Weights of a small image classifier: 24-pixel images.
Rows from block 8 of a small image classifier, named by matrix and row number. Rows with one number belong to one neuron. Each number is 128 + 24 x the weight over its row's rms, rounded and kept within 0 to 255. All counts start at 0. Numbers have three digits each.
After each neuron's rows are labels from the 100 images, of 14976, where the neuron reaches its largest size: "responds to" is what is common among them. Only what is clearly more common there than usual is listed. The data: photos of plants, animals and fungi (iNaturalist). In brackets: how many of the 100.
# u: gMLP up (value half) (model.blocks.8.mixer.u.weight, 384x384), inputs 128-255
# v: gMLP up (gate half) (model.blocks.8.mixer.v.weight, 384x384), inputs 128-255
# out: gMLP down (model.blocks.8.mixer.out.weight, 384x384, transposed), outputs 128-255

u.113:146136183158082146119126141118140095163162080145163149155110076105116109193150110122094095154115143157095104130112162131114108147131160108143136140123097133154113113140163112124130111110104146144149132142150144082095166109143087115129119139149127160155166127135103097108129101179137090109130099130151149143127135150150112113140103165103118127137155139131139133139134077117138101140104
v.113:102091072122143112153175143082099101144123134151105169147114092168126115120112136126186146147103105145161171096122093122163117113158151138079094189141203085161085148139151083124107133129152176125095126138105167136139118151120120093114158143079107140112119132114086126114095139096129151088083139109146121162136148133153095122132140141121123134136140131109135133112141137131128121118133
out.113:101116072122154105135146162113099158122099142169132158159144154104121145130077163136136131078132101112122152137145141136090112110176144099149105137154134147116099158165078119092127147123178142147144113102114167091144141128118134122143165119147112146147099098171129102137140146068146115132142171121173131113134138097124135112141105130138110074106150127125123132153102109113119140128114
responds to: class Mammalia (46); order Carnivora (36)

u.313:110137110135121152107122117127129136147097129147073144135115154115117134196112106118127142116169147142145154126139185131123124141101124120114139135122151096134162139119161122153151149126150155125134122100064137128131111166090150124141097079151092094126136146090110136095133130137143156122116124178118145113134147112114095105079082136162121118144127148187143106156160087152125116125185
v.313:134146141134120129150114118094172138142121120170087136152127140123128133124099185128078136107156127092120205113162127153161104138102165106095115135137169121108135070128127120124140158150156150152140128135112093113128109163142119150158139174102153104094153120092112147082120126132148155115103153134136089137156181148142102119133114142177140101132122126145144096117114147118102082140190
out.313:120129129152086157154125110139124141120095154138142129117075130154154140171158134150090150118175111122130144129116138133130113140137163131167146149106111136103112102131144123114125115109153131128105157138056095105152095114129129112113085161114163103122089140127127122115123079149143158115134153148157153163150124149136115131184118182139106111137075132140117126128150163166122146162123
responds to: phylum Arthropoda (73); class Insecta (68)

u.23:154104159129089148144086102121145140118105145120101156119127059166126159109109132134146120107105089101101112133139167115102165111133128145111099158128077135111121136142123155118114114155162155111147144129120139103108153156087091122147099164111117108149141143099089178109112103097162090138136143125079112164169126148158156154118138111131118136168163161113199144137140119060098100162154
v.23:109149133163147121143119122127078154133148107112140141120155141106170119114137129097175131144128154160192167150126123114100124135144122104136109149095132121151106118120138119182132093162160163148170086124146147110142119162086121118089110128125077149100167116080116132140123163149135136111147116141149106117157159104164171141126128126142140151108162098127119100102141133113154129107074
out.23:104156108122111126123154138151116105144137156156126131146145138119102137125175184143144157177116145145099137124158128135141120144149120138124151078087128137094132122099136152135131104166092116127122135118124133125108105147162131129084143117136151118159086126126122087091187183136176143147167146135158103169154095176095094129118142109133128156098141111114119118151183144175154141098133
responds to: class Insecta (61); phylum Arthropoda (61); order Lepidoptera (38)

u.148:145113156131134129131106133105095149166118078118114159141090113104146118130123111094128131137075167119132115141199100098182119112093134167127109159120097150134152098081118135112198131102097132112132150117141100105100143179078156126119108156086115133149100147165126113106136107109115161137135105085127125144114119165143133106097136150104089138133094143137141127117137140139148140147131
v.148:160157123158105121082149099112141106083153138137121147150137140136141128139094131143086142129083095115113166173096107119125139138133136088155125129106147088131094115164114111123139138134097107154110169082113108130152153151101191123111136144119184144153165097130104127145145142112151086112135136169126109138160093114129144140105154080145098078119129129159133119131119129109129124132110
out.148:152158123134114074121127087145115136087145131097100145107152175121153145106139124147115145145128121141134124123135108097155153120117108151114187126097175110167123095142145140134154153094082137128168119123118114124141117113107112112101163116155108090153123173161148170142119104150139141114172114116096153128119177149129148164165107157151114127083132085130106132154144114128147091136120
responds to: phylum Tracheophyta (58); kingdom Plantae (58); order Asparagales (30); family: Asparagaceae (30)

u.299:139128112092134134109181152120126108154128120139142099187099114166158167141144123085126168095146147150151135165100105117151114150122142086113138118160106134150119143113143122102156111118150168113112094171163143124158120104154095137121110135139132109198121136073144151094167134107095163126115094097068134091102148143124129124177125118138150127102141121133101150126174106144129129104152
v.299:159135108110118164096115106087137122153128124120124114175119132133134145123124137129103144150136102165134092098177140148146084120158141091090085112130144115181092133088112125129110179130119140120130106144126124077132117116134180159145118166140099117184142182117149138139114092168128101115111132117124154138106104174121115147156117122121126087145149149148183097115135116084109103146121
out.299:120143120101103136131143154098098160086120094126113132125134129131096142170085132153157153089111134099125103159153150130121205135131165128135120106117102109096152164166116127108155118154113089133114166144137113163116133095151133141149172149129131111131155127141108180134123142118132112141160121155168099137131143116092116141144113143148124111082116126151098078125150141144108116161158
responds to: class Aves (84)

u.15:113129118108188130109136144118130114129180105110128121147085132123108105097113125167106113136128147115126112112158147131190124084124096096109146132143162125087092157133168076116106142113131130141115144152130145117127139153173118112174155100122116078143106106142140145137139157094143153098099102126073166129110099121148136123122102161088107137110136124135075167113124085094083092127097
v.15:156134107137111126132143172119148124080133118156114128147124129156097120133116118161114171094090146146136080132079145138129139115129098175132138086134133135142119102152099152124122100098130139158167070087127119133163144151070137132157111104115123162102159115115085119101133128118064108098105112081134143137089137105147119105132160156103150100131169146125114132117124062098108158128142
out.15:146156131134106098123136128126120169124118108057146112115102097122103121115174109096142104142156131110122124111101116152124112148164144112149124099150146133156105136104117192103101173136152123112186134150172093144131097102130134137153146084154144210079140163093180129137139099115120095131110122104125134112128104115126147151125102169109148140156113113097085154128121129111125137105140
responds to: kingdom Plantae (53); phylum Tracheophyta (53); class Liliopsida (26); order Asparagales (25)

u.198:160128154085142088093131115138177121083112155113143146180146098149143118122095112088163131134119113191123139145085182139148157149142192109149139125125129079091124151129140131107125106116111107129128138121099081124111150144142120095127137135157148130127076073140129136138111123088139148143125093149131168183154113122117129125091103129139117116154170140158157139115155115098113138165129
v.198:121162148134143128109148108189112076131137140139138135156143099119119092114102113136178142132147168137133111109077148135134146171149154087122152142114087129133139136142120126107168122118124136161151097125075153136125106139094129136128151162153142096134078125125115145114123101146138128165122133153156148083146135097118122110115168145137115131152170090141093095111121119081118163142081
out.198:106105162131147139114145119132100104152109119144093121141074121129137128111125126146132159090127134089115131158126152127193135105090134118102121139108089133150105149130133117103165130083116107099133176110061131116119147180109136174110093098116100148167119121120061116161130182147148170159120166167146100114132106141160088110125179110147139118201115109094157103110098135112131119084135
responds to: phylum Arthropoda (93); class Insecta (91); order Lepidoptera (65); family: Pieridae (28)

u.345:125085101114173136165146143132133183150129144097164118109142108157168125117108153177163154099167121150107057121138149122125174087116166071150101171135110120127148121134144162130112141111096108090151177145111188128106116154130154169132135103150148108180081137082122132113158112143158139159144119126107140168184098068088108084107134118157091127121129135104095147143134113089113122148081
v.345:131106156116179099113149104150120102139120179188139135111135126119097148140139135087135145126147111127128111101117131124084148146086173155139150138123175101140124134100073137138107117122092128092123129117144120110166157118081140135130138108134100153083120146149135125094146124143120120125132129151096153123183151096182140124128118124138124152153160176118096129104160180180117136144103
out.345:137143117098118126148116137108145125102171151125130141138135142138143102146132136109141133126109106156106157130147115130119144146111113125130106096080121152155130119163106132150122129153137150153157090127091092146139171138138113121102155158123079156088151112104133142151109091091132101113133140133198153089112194120149167114128075165129107131132136094132133126164135071126073137129096
responds to: class Insecta (59); order Lepidoptera (34)

u.260:152148139157123095132107119138167118157117126170107151123122151132127148113092120139151164105120143102091151107136124139150125145131098147147126175129157149128135138110138098135134133134136085152103147157095172120138162093182125175137094144131159083096125163142178099136110141169091122118118114135154151144121153090118136155126154117134145119083128097109168121183094142098141160119159
v.260:174118119142080128146098148080139169150138132139159129152133150080120136102159077173129151093143118095140129117085115132132118120148135138145155089083053110146184145125142106106169136107113108153139105142096132118125146075100122101102135152129143124109106130147164133117074141141140135096168145176136118126084156115111112108151151132109102144095143089115134122129082132095108129106111
out.260:140092177126136155164114135135118095123126135121088123141112120117182111152111142111082112110143137087175102129115130120094127118103125168155143120165138099173124130102139123137145170124078131158166131134172136117105148108081115133114112104139097108140187080118118093174142141084160140097114180078114089094115111090101152093130159144137120113170147098166152123112118132148138141149132
responds to: class Aves (90); order Passeriformes (56)

u.53:156117123137144147137106089147144107123088108125135106104101116152095132152142118145173135102158137108139090145116115145070084176128161104165115163127146105115180135154140096108123092130118083116101131161164120119161121122152125157170137136163139094159121149138093188135090164100098126133119148131149151099135083120182133126129132116146159134148103115145156139109185142064179136144117
v.53:181096136122153095083137095107085127121104146159121111118111119125129149128114163138106146067159118136144154146150121190092123109169149170166122142124133148090109189117121112156138148140144132162119156155151103132121140091094155112150154153095136129099110149134089122132151097164158125148164128116116121149166155135126177157123117107142140098131129153109144166161179122155123098089156
out.53:100107146121133132146120098119128119153184136168103122181165144116160106112110145115115128115128136095129144091140113104134124153137130155131116117141174169113167099132096106150096165105122130114103156076082142182123100091132131139133133143147145095098141093177141138140150127134127135168166111109104114171071146140117120118108149104135077183123126158151149127085092121082089140107088
responds to: class Insecta (64); phylum Arthropoda (64); order Lepidoptera (37)

u.240:099119167128113158129140153116109113114097153073086132100123120182162149171134139124129117113110128162130156135107107126155140154122153175131115123149131122127140119096143135113118164141157134155114097113122134130126122103086087103097129159104125157136143149141119134103140079152079155111149140124110114110109122105162155147106154152105156150140142103105117121127183139131132131139104
v.240:159133129113132140135122174117096145139129130126097116136136088099121167155125093160113068139139127119126118124110080069123153098141096143123131109188115146144099169142120094136146159127117092120109095139113142164171169096110131118142102130110136158090157129132087135115157146118145113109144163158122166073125104098128152106107125142103133136123121116131129142119109138136160125132156
out.240:137109150117127175101143080124141123130111101107095102148148137172160113092089144171140138149116094093139118092110149132148122102179112113161137152147115108122104125093111129115102097122094097128100152168136061109092131128113148116132112101148123117121162089111162063153104087120183148129143141122140111116148147152158081135098119100153149101131083139149131122084147131098139105119101
responds to: phylum Tracheophyta (28); kingdom Plantae (28)

u.200:082133142130119189108135137083163130146088102121163132152135121172103134127131112106095177150135129085120142138132117126067090139155165110119110128159101107068120112135168147100138076140102145136113142115160094129156133154122114103150155128115116114151176125106041130108148146126143115151176125126096110125133152162152092103070095108137140152127137107110074114133112112144144119148118
v.200:146131150146130136114120160146121110134178137123121150116082098101124142155170139119116116093097121166137105131160171096114170134182173111144078132142135120118140141156094131174144123134108120097114106128122113101110168088153103128091177137174116115146080125100136146121122146133097103082108112152095109092078137135107111122136127102136138126142152151151127097171163120118149136112157
out.200:126150114096133132148119127148090100148129152135106112121118170112100158171155122129149118112134100108079148103131139109133134137092129129120130110100162147125134121169157145157108136145148129102105102091125109101055151154102097135081086131137170082124100073172126101126161116156132086125157126110127140147122186122083103087132112117113151120082130121122148082145131107094087084125133
responds to: class Mammalia (49); order Carnivora (39)

u.247:105142143133133145116103143122094122135143144109160126137155108089153122124122148119132158131112078174137149146157120135164192135129117159134131091139104144127128112157136118123101135110140142098112125104108121117075110129086104144098155149121105136100087141127139126124141100109170148112119103071176084114103157172128113105126154154157113156104136180141087112140136173137138098113145
v.247:123157129142164142104159124102113163141159140162115090132155092114143139136134153136109133127129154167114130109148141123107114147110112126137102151115134101093091118121117118131113116125172097078125139167120150137134156101131113084095162129095116176165154163111169140134131121077083100138105147151128137188164083179093086126160089114144127170083104123098124087161123133121132122152126
out.247:148117144134095168161135156083127124146142084115099103117134148141147070177089122152090120096123135099109123153078135132135159113109119104151084120120136125131159106121127114161117142159154152116108137126120133132156124108158164126171150157112131126126159140095143182125148137137101157141133109107180120147140162135142123145174125119142104160114124157108170144144137136127138111125121
responds to: class Aves (97); phylum Chordata (97)

u.301:155127131105126156149116124096134106141112140122102124122144113114126127127154106127122124173141115099149117091133143069158129104107121116126133120138126126127133116097114088150143157110130121143122106156077133112123173155137106113112127133119171087090139134133079122143109064156110096104125080138139168098155144142117138111109149137123099097158143116146118143137155099146142132181122
v.301:125140127137118141128111161141111093100149146110099157125094120129140148092126156121100131181124088120109134133163064144117109123119109122100111128140140135146181129153168122158167110160131102104128145107124143135141109118083113149117147153111118104115094127120087075135148111087146112113138151141101124153087128125163140121155159087160100130148060103116127122134068095138093118100090
out.301:128111150138129138104118132133111146130136116162111126161092121102134126130157172166130146115117105172136120112150150113106091170135136139122124142138089130137099138150108116124115114125126103093153173160148115115146110096131084131166114111148136098089092148090110080165129131145180149118154073154124149152106138143135115126088109152145128116146166129147162127158135123165106181102106
responds to: phylum Arthropoda (85); class Insecta (82)

u.117:115145074102195125079144161097137089145135122121166143141095212141101146110103120147125127135139116141178128106111127101165104151085132134104091142110120153150137091135127145154119112111133084132161122160086100126100092144126129135124053113148133122097121115180137136146125137127138104148144114147172115163123142149102100125119124106132101120129136116102113119133146148144135158141101
v.117:167121096126127128121104134151127153101163094101166129138097133128171109102112150092134133135081160155148135072144090113121133080097098135157116085093134138085108145105147124128101150100115112130157121143108145113154130149151092125117132144091129138161183113126169131123133137188135101121121146136117110132156133103171173110173128159104112086112102107127119104104109135175083103141111
out.117:096157161159084113101104137147154174140110137146135138145132098144185080123148136134160087122126124150175222138157163108126095138174140127121121143112121120142103123208120172131148137091143120137102128125117149152155116120119129138170084098139118110137084131132113135104072154157096133150149138111109121108142127145124149159086121107149070140125121150140096167126125138102116113103098
responds to: class Insecta (73); phylum Arthropoda (73); order Lepidoptera (47); family: Nymphalidae (32)

u.119:176133149140126103138124105108134103141140088100124105142136140113082135127105167152084082133163090110157126087116087122080093132109097146154108096101104146134074083144151136147134088100103138128127180136166164154159094130128119141175125165092088152123140115113185101164104127074141176102156124180125142136127115133143152106121087138153110141072128154134134122114100175093132161136137
v.119:163124128160145137107062112143150167154088073116124110164154131150129105135134195130055083137108138127150145135085101130130085116111115104152168132126119115099091084104158099119109139087139167106119153122131109100116096113143138133127116126167092121107120091100148136085116082143137157134140093132100155137140115154151110115166099136127091092095162096138120111129161147123136104104118
out.119:140067121105108196087122111149119149117117154145182118129089141122164106141151119100138176144123131149151142112141140124135121151120119143083168153132121114116136129123123143103145129142097175106121144096111101140136098149141109132153129076108126112119118140172113106122141152149137154088148100154129146135109094123086119127140116124117162141119111102147132078126143087130117110091103
responds to: phylum Arthropoda (75); class Insecta (59)

u.269:125097157115142145120150137188127117135099133122160128133163094138152134160157110159154158096130179138100112126133121142139196145122142150086140116114117146140126096129170128116154133113165131166148100119087150177118153117099094103098113105144081108122124143174132111155179108139135087144158096115127133157114115116161152081109132156123086094130110125089128145123158136080101148097178
v.269:106109130103135188159130112147135155087136150114094152159068132127124153105131129140095162128124117117135109123107109155177140107176122170155113152148118110083070126096128082094097124126142112101181133099099105121086114104136136110118114124113091125090123115122075130136105139134127112142174140126166104118121153148105097152165132134099088171134129161156189156173151118147153148103104
out.269:126108150135112137141153133143137168117145121116139100166096148128096147146104109096144102106139140129128097114138119092151132108125161086129154097114134147164110130140167094094096131099153140104144133129131159111098134159121147161134166115134113164140102123148145114120143135116161165144178130119125123110177149112159172119173112111160167165131126112122120175137063123163111081148115
responds to: class Mammalia (28)

u.131:153134113130128082135128121066129134137124138152073135098121176121157165114098098133155112146129122143092129118134156120169091135140121122159132129126162132131131084138113123109160112120108176138142127136117088112098127117125096145113141155107124067096117115127113100138131142103144134152084129133165124150143105122153106151132154157180147149108183124145083089143123130109086089103165
v.131:104142111130148119172070098132138130144087158137101107169133093129109117075097126156119163093160096161158160095168132154144088144144116112138137120131147125150127139170128143132136138127139113139088134140103095119091127103108047167117154109138098087117126121101114158112113157104125099115099161159142121138138150167151176099123152153156161109169134167122165136132159138098131120084100
out.131:143143094140142123122147131115124161175122114127117133191119135168126132131114144140120131126090206090125164128160099145140120096132086193106102102136142084128109074123119096136124153119161121113137135110148119122165116100115120109120126124131143121131127139096120156145107137154167130134100116119133153094110173130157120116173087119134115112145118110149148138108118136164170151137155
responds to: phylum Arthropoda (63); class Insecta (61)

u.112:150129115098105180107120148145123144144143092098098089123125115176130123122097100142141116127136155096144082084158156097132147130119106104148158148135110095127080142123087153142121142159118135141157112125115084135155079159069109109141117103115132130088146115099112093139057145153101115137135112180156155113139132158068126139119154162153074168147161094134132145151105154131144094142160
v.112:105150134118154136114141149111132132092100164106127160126180136115090151122150135138145104144147157149148061128108154132085130055169118149099085172130132136159111115191134161125101110094128118144100077111098127156149085185149109106101104112119139121124103120135131136164074142095149110124135157130139138122118110115132127136114171086127097140144125108134145163098129153148147155135130
out.112:104162124131129136122119139102144143088101136156144131148153101121163146159186099136135097146120117154142129150139153127132127162166205158112099111142118164154183100095159112128139135124136112137122131114139130135111125109088127125108120106138158097132146120152155122104168190090157162105101145134115093104109107104101134135116104129136125133112106090139119099131105173118120145123082
responds to: order Lepidoptera (31)

u.320:125122145096139158165118094135142122187128133167142188087098126127133097137089095096107147122113108129120166137128148132127132136141136162094107125136072104152110139125120147088152148135151133127131104118115109110116149126128107156118172125119149114118150181087135173095132132164125125091125147134183117137115127092079154097101133128151113088120120155117126150133127128101123139151104
v.320:115109143134147160114109114140124164130082151123163131134099168134055122146148103096082138161134126162110125117129146124132126146134163098121103160115159140071131126125180174133133101096143159124123154088121143125132120118142124102121139134133155115146112149156133163114099153142137152110103139128150115087105126133141147152133107121143142138110119113146170134134126140126117175081094
out.320:134141129112111095158178113127115079142116139086099129137120111170101137127135115150081134110121152087110147105090146162113114132135152114089134148115146122113097130158159117111146107155133112181166109119128135133166097137146132079129102143094114106130104071153120134101137105146149131159106124119086131122125101125171125169133140153116109144085140166134126110142170141124128161171095
responds to: phylum Tracheophyta (29); kingdom Plantae (29); class Magnoliopsida (27)

u.187:120139145142142131161121148093142112127105118094145123190122166086143119132126122130086094101157103144135100147102148135192121145084153114138131165132136105125140147144140175108158151126156134112098096169138155150095068122137075152153102165137102083149118147153096120174103161139087132122094145114039100100173124076147146133115114113172118141092097132115155102108111093097119076121131
v.187:134093099145150113086138108137152129113103089185113158124110136144122111109120139086085081106160144106103097134104156122173122089164110135114113163136167117138127134152124058163150141134087077144144110105107132138119099106148122120120132154129137153121110160151143141114121160123107089087114150070127121157163137129089134133114124130089097209113163125171142125179142138145112114090149
out.187:125125161173118147121122101129117166143133134129129124083110094145135194138096163138160161124120105110120121146128143105186145123138126147122124174128094110111150173164104133149096147143129135157165126126093143161152141121124121089152119104134130114140134132095104119091108134123213082141135137161172136161142158156140132125148120111113116117172099182102159128142143117111121119146107
responds to: class Mammalia (31)

u.245:120093179091131130133160159141107103155160150173144127122104090141134150100113145095155122139136091111180115126122115179096180132138149155098122119134160175147127095157095137145137088093098119140069143118122120134117157154117203099172114148143119140144144146119135133134124120174139146120131146121098111134105146116135149137171129130123150118095153161114105144074092140158128123117146
v.245:139129125124105137090117115108120090071115119120137119143160136138117118102120087138189146109122083161078177145137118151129111134119122122166105138144122095124121092142139131135121165136113111165097076128129127103147109125122096185120133134132107123150112166153115100182107107134133136087175105143140129099124130086140114124124138185121147128130132120141145091093109090152081124156107
out.245:108110085180167099129121087140162120104178127167122167122166083136122138109137092095128131123120171165143129171104161169101135162168089127148087105118124143152140103123125118116145148134124150135143128125117139096110138113106094121168117117121111129141133108148146126151086118141108147110142142127175087123134122097094136134090149157142130058187138115122156093143146125124169122146146
responds to: class Aves (83)

u.28:156149135110075135148131191133118088116117118127124160128113104120144156152125160106125085121109121107139103079108120131117138083167181108107123115139126100090108129141119155120089116086141146132108138105162133120094114154122069120114118082153114161117178105112145113117129144161157142125125145129115107155174090156130093094179121168124153065171123141093134107139149127128146078133102
v.28:150150136144141167129159154062104108149134128116148124121138086116132147166140102150111138114123165117094118124127083143104177093149153128075119141134114108104062131198153121100100089112111136129170114148056153142123146141116095131103160064128136126125099130109124130076117137160164111078138104132129105155152088133138097092144102138158152123143131187137115102124133131108136102117110
out.28:111110167138111108115130110110171137150143140114178107143148130153137148131208119127102144118112140069117136156125123110137161147106150107127099128124111138152126140102056125114123141103155149099157088153112188106114128097152136128094085082144132116089129107128091141124138130152113140147161120158140128127096177124143114164106111111133093131135121156120142101131115174104097110136173
responds to: class Mammalia (50); order Carnivora (39)

u.263:139138105100135157118114096153097113122116195119149126104161116143137095110160132147161143100180107129101130102150103145166107146164081106140130148130158107133086105155138120117160101194118128119121120152130086127153089145075155186180158124126099104152139114109167152108158100115107147126115120109101147111094156139145135136147113136135150120100141133153105115133157112126115086137155
v.263:124120134181121096123143131124105119109104091132127127113120154099121148123087115099132107156118088145160143125090112127099096115110128113129136136170129111142128138185152145084090116143133104069113112086091146100158140157115142124131138165169132097153147143115105155168131113120103154131138142142127087137128112135134166120120139115144139118152119096117145132165128129152077103138117
out.263:178141155095184126113086145123124124096102136123099087156146156108129070123110168118129167152116107137103109104112141105145114076173131133124159158133160148132168141126099147154121133148150126106167081117108112129125133133115155126117193099147123115180127135088151128128098158151118113124131133129142148105124164111090082112098119124099124151151110096083095157133113126148115132102084
responds to: class: Aves (85); order Charadriiformes (35); order Anseriformes (25); family: Anatidae (25)

u.265:146126165096157156085101106168120126158142148161120131151155127138112151112119107113151145082105117140116165126123144100140113113108095100111137142138064166132123078137140092089125128132102121129142177115106129145103081141126161155106153134126151121105150140141092137113129110140162143134156138146146123157076105124120146149140108060116142128119116159181087147096133111129069110151172
v.265:142148134105129150111123103148111131104096141137171096119102092125129093088152136106066155141166111126168123156095138125082116110093142112118100161117123090130114109184130132127117140142134113149162122137107088152075117108117138181132167118171076122160111133132185105154123099117132121156138133122146130173112169124139117137105122138140111105114104100148111133132129095146068140149161
out.265:103158109156140129167110211145140141128110111124121076127153126121083091126134116118123090133139108077121151133129133086160100131129122102136120123139166121112152052118169136110169074121165118140114098132074144132130100133084115146145138062132125100163133143099137112095168159137100132081144131105128144166092127077099140124095116164158150118155123149107146111157122096136131137117124
responds to: class Aves (92); phylum Chordata (92); order Passeriformes (68)

u.241:099110119161109124141131108127164113108080101133111148105137134128117112140162116120116087110126140123165124155083074135106129118125162137116095127104157128123130162139094144144116119115120097108066162176111118165096113103155172143139131114127163130106098160128138138166158107135102137159162104161146125099156121159108148129118104124146139135077106140134129134167097119182112157105116
v.241:138108083134066132128145127149137109134131119128092098128094138115111097134115153146113134081121110141115117124124088148126146147109119155096111140148186081090130152127077113087137134130133123104138115113116122119169135157091136141150149138131134124117138113115109114131168128143168120130179180140155131151106160141129139073132138126148112108099123131130127129113117140135176105148170
out.241:111143141135133124154099085129120152151143120093136121124129091096176122146106119129118152147116111161107125121169105156186115155099140130123155100133143176149139126119154097118130159153168142136138151063123167118134131117104149165149123144150119121143084095111115136118126124163113169085105093136106125165132105105132117172117157106078114118166121116150114115135164155137079160177133
responds to: order Lepidoptera (34)

u.346:134120141133165116154079099150115136123146100129155113137165152148145104159124130139170122163131168149145142105165133149155152128136143105147154125117116136090121123108124124152101114129104162126170154130111106130131136191098122120183100146158120104130132105125121151161169148138114109129115114142161131112145104126140115144128119123131093140100089129142157123114100149130109147111116
v.346:133133121148141132166113116117111143148119106149153129112144118112139120169103126142127119148127170140125137094128143073077153162124145149102141078116099129085088137099134131145138129178110141144138141127120109149129121107099119180101067120143105131091126158148115117150187141090095154126143141167137073116143083109160144141133105137091150115109093127134136165109085133110110146126136
out.346:138162107173180139167100110132137160129170108145165144120139139121093154103107177172111111153163163154139116096126104132119133166131114156117119163123134139105107118142113088171124146140097157165135103118166120121169176149135112097138122156103165136155098133138137092171109128105151105149136146144158145180121125135154149096129136111124112159135111083140139168133131117120152133110120
responds to: phylum Arthropoda (95); class Insecta (93); order Lepidoptera (31)

u.44:154162090124129176119167148106139146115112100143115152109124103144115114147123131181152154099142149144098136135112129151116086155146158127129137132142145116136112146111127120098131102189124142123112144155118130175127153131140113131124164176188085144141111110176126154150135114153148140193154151123134102137129113145163162120112120126138129151079172064147107109119087119105125132130119
v.44:158095105117119131136142118096098142092112126101119126112146092153163088099120148124158101115114120162087120130145135148103102132130145134152142180118138099066116130074139185162109138159093126147152089129169140149122165154119096123170176140115094160115090173127121137111096105174105142144147128155126096097159145139123154134124144117163093134162164125148120165120129105139152116137150
out.44:153134155129135132171121143124135132151098146104096114117147109134111099108079093169114152129135135133131137156143160100132075162135133108134127138122164108122148116116130215069138156099130147104126168076149095117121096120152113099118131119101133173114129181111172085141144150117114133133176086126090147156145129131122113103121135123097146155153165174118141131104122163085098136102126
responds to: class Insecta (66); phylum Arthropoda (66); order Lepidoptera (38)

u.105:119134175132111140103074081157117143087166120158108105145154137142122151100146112107162122105138127096137099129110129121139087156110148168126134165090162115132130112152126098135139129165154113143132121119097135118122140093145114135122155108121153102096108072103113146127162103118107120143142129181157117119192117158163129158132128163174145128112147133150113106120080106169126168131141
v.105:146121092108157144128119111137112100167130139141096150087122151120134136118149118135132139127081119140129164159129128109106100129135130101065130136150131144141158100082186120091131150151139110100122132140154133157133115139120138172151092165159132126160143101116138093148095125170146122134133111096157191100135116122130122162122106106112098117060101139097097138060144083144137088131109
out.105:135159116146144117148166131101139148127102131128108142123153110134134112111160180132125126122127116154148132065137122134174103123124101123122149155150171145131136117120117164136098110163090160114116127129123080137167123106131156154095164126095132087100127111100154123134113100095128113143140137099120130099062168102129137157107140114143112098135135151126112139123143124134130124113142
responds to: class Aves (84)

u.147:128142145080133129135171144125124112137143106102097137135118134134134118167149128119112143095115121138133109162101110120141131091178165142102135131109151171110132119163120152118161154110125141111086156160140121136083127110119097123151114101153105159103125140125152113114134135152136161162143159100172110127160110097160127153098146131141158137118130150094111115152111145105101127086088
v.147:137157187129153124093135135109103127139118135098099150109140154147102122104162080131119155181137151130095148133140124134127093095144136134075165132151104154142120113104136123179097125094145135159131088149111160116112074126149092119114137157114121104129113140110088113153132124139111111107118106086115130134095099111160142081164110124094162138168126133147089172113174090099094131127112
out.147:140142131124133120126157118147153112197143127109120133155168149110121144097133097106099127100153119110134137100159118089141106140134104112105105160099164087132131159152133149119122105111143157145105132095135107119132182117153108146148149167132139103128150119159164128105152124149149118122106098073148175117102154150143141134111136104155108136147134104144103133081163109114109182136116
responds to: class Mammalia (43); order Carnivora (30)

u.87:146090087125136130112175138090143094129128107156091117115154146162153098113136164156155148142105167087128149130147121123122127147148155107119099172135126138188153132160141117080143140122105130104163147110138086115128121146110152130161166113150119183166137150109123076138114102143156140168126165151140139142126130158168124123136150131119118158131087126135124110090099142140145109130156
v.87:100139123113069159101094098095122113161136159150123147144131097106119140102170117101129094141143109152138075136077117101105150102116068148118167120116096103125131127121110103138150149161118098130177156092107143159137128126105103112117117094097124123120145155146183147146113106118156142111145108129111162138130098161135090103130091126143127092096114119166149120132135103138141158143133
out.87:135131127151138151097106129101099141099180131152144173145145126121143122112138077118084126098119121131128121157093143124152165129145128135132084164133101141130138152087147159145080105171159125150138110153072085157116146148153113128116102134091081120108164134116145123097130145133134137164120133135120127159134082070113138130143138143121109099124150072161146132179126137111092140116142
responds to: kingdom Plantae (29); phylum Tracheophyta (29); class Magnoliopsida (25)

u.326:144158158125157137117111148107137118116108144123116183141106134135142120122123100090110127119166135114116166142163073169182119126154120137101104069111098167138128137155092122137092120098137069134125104146127130130144110138173139081146136111112143125179112164103148108126098119133120105119111116158185101131095167140137145133140161147129122163099144096128115102150117107122163173131137
v.326:119117133124107143138123110136104143131110147119119129115124148142164112142124102092168148130098176125111120131107075099151114092168112105081116131144116164106131148188126146156147101120132111093113118131151069133102175150113124121171098125164107127159138142136138123158123095147123132100114132121112173119142079109134125104105128103093136142133109157123095162167077149096132145105137
out.326:120117127138095121108155143107088117186137109132109081103166128141124164108102141131117129124154148181154162129082134107123159125103123126142136117120169126083105108083139142135102125159148153147103155144097104111163156138129123123136136124118119153161145134125071132149121130123134135132136109099134129124110121134173118120155091105111074153163107135144140167100207129127086117109104
responds to: class Aves (86)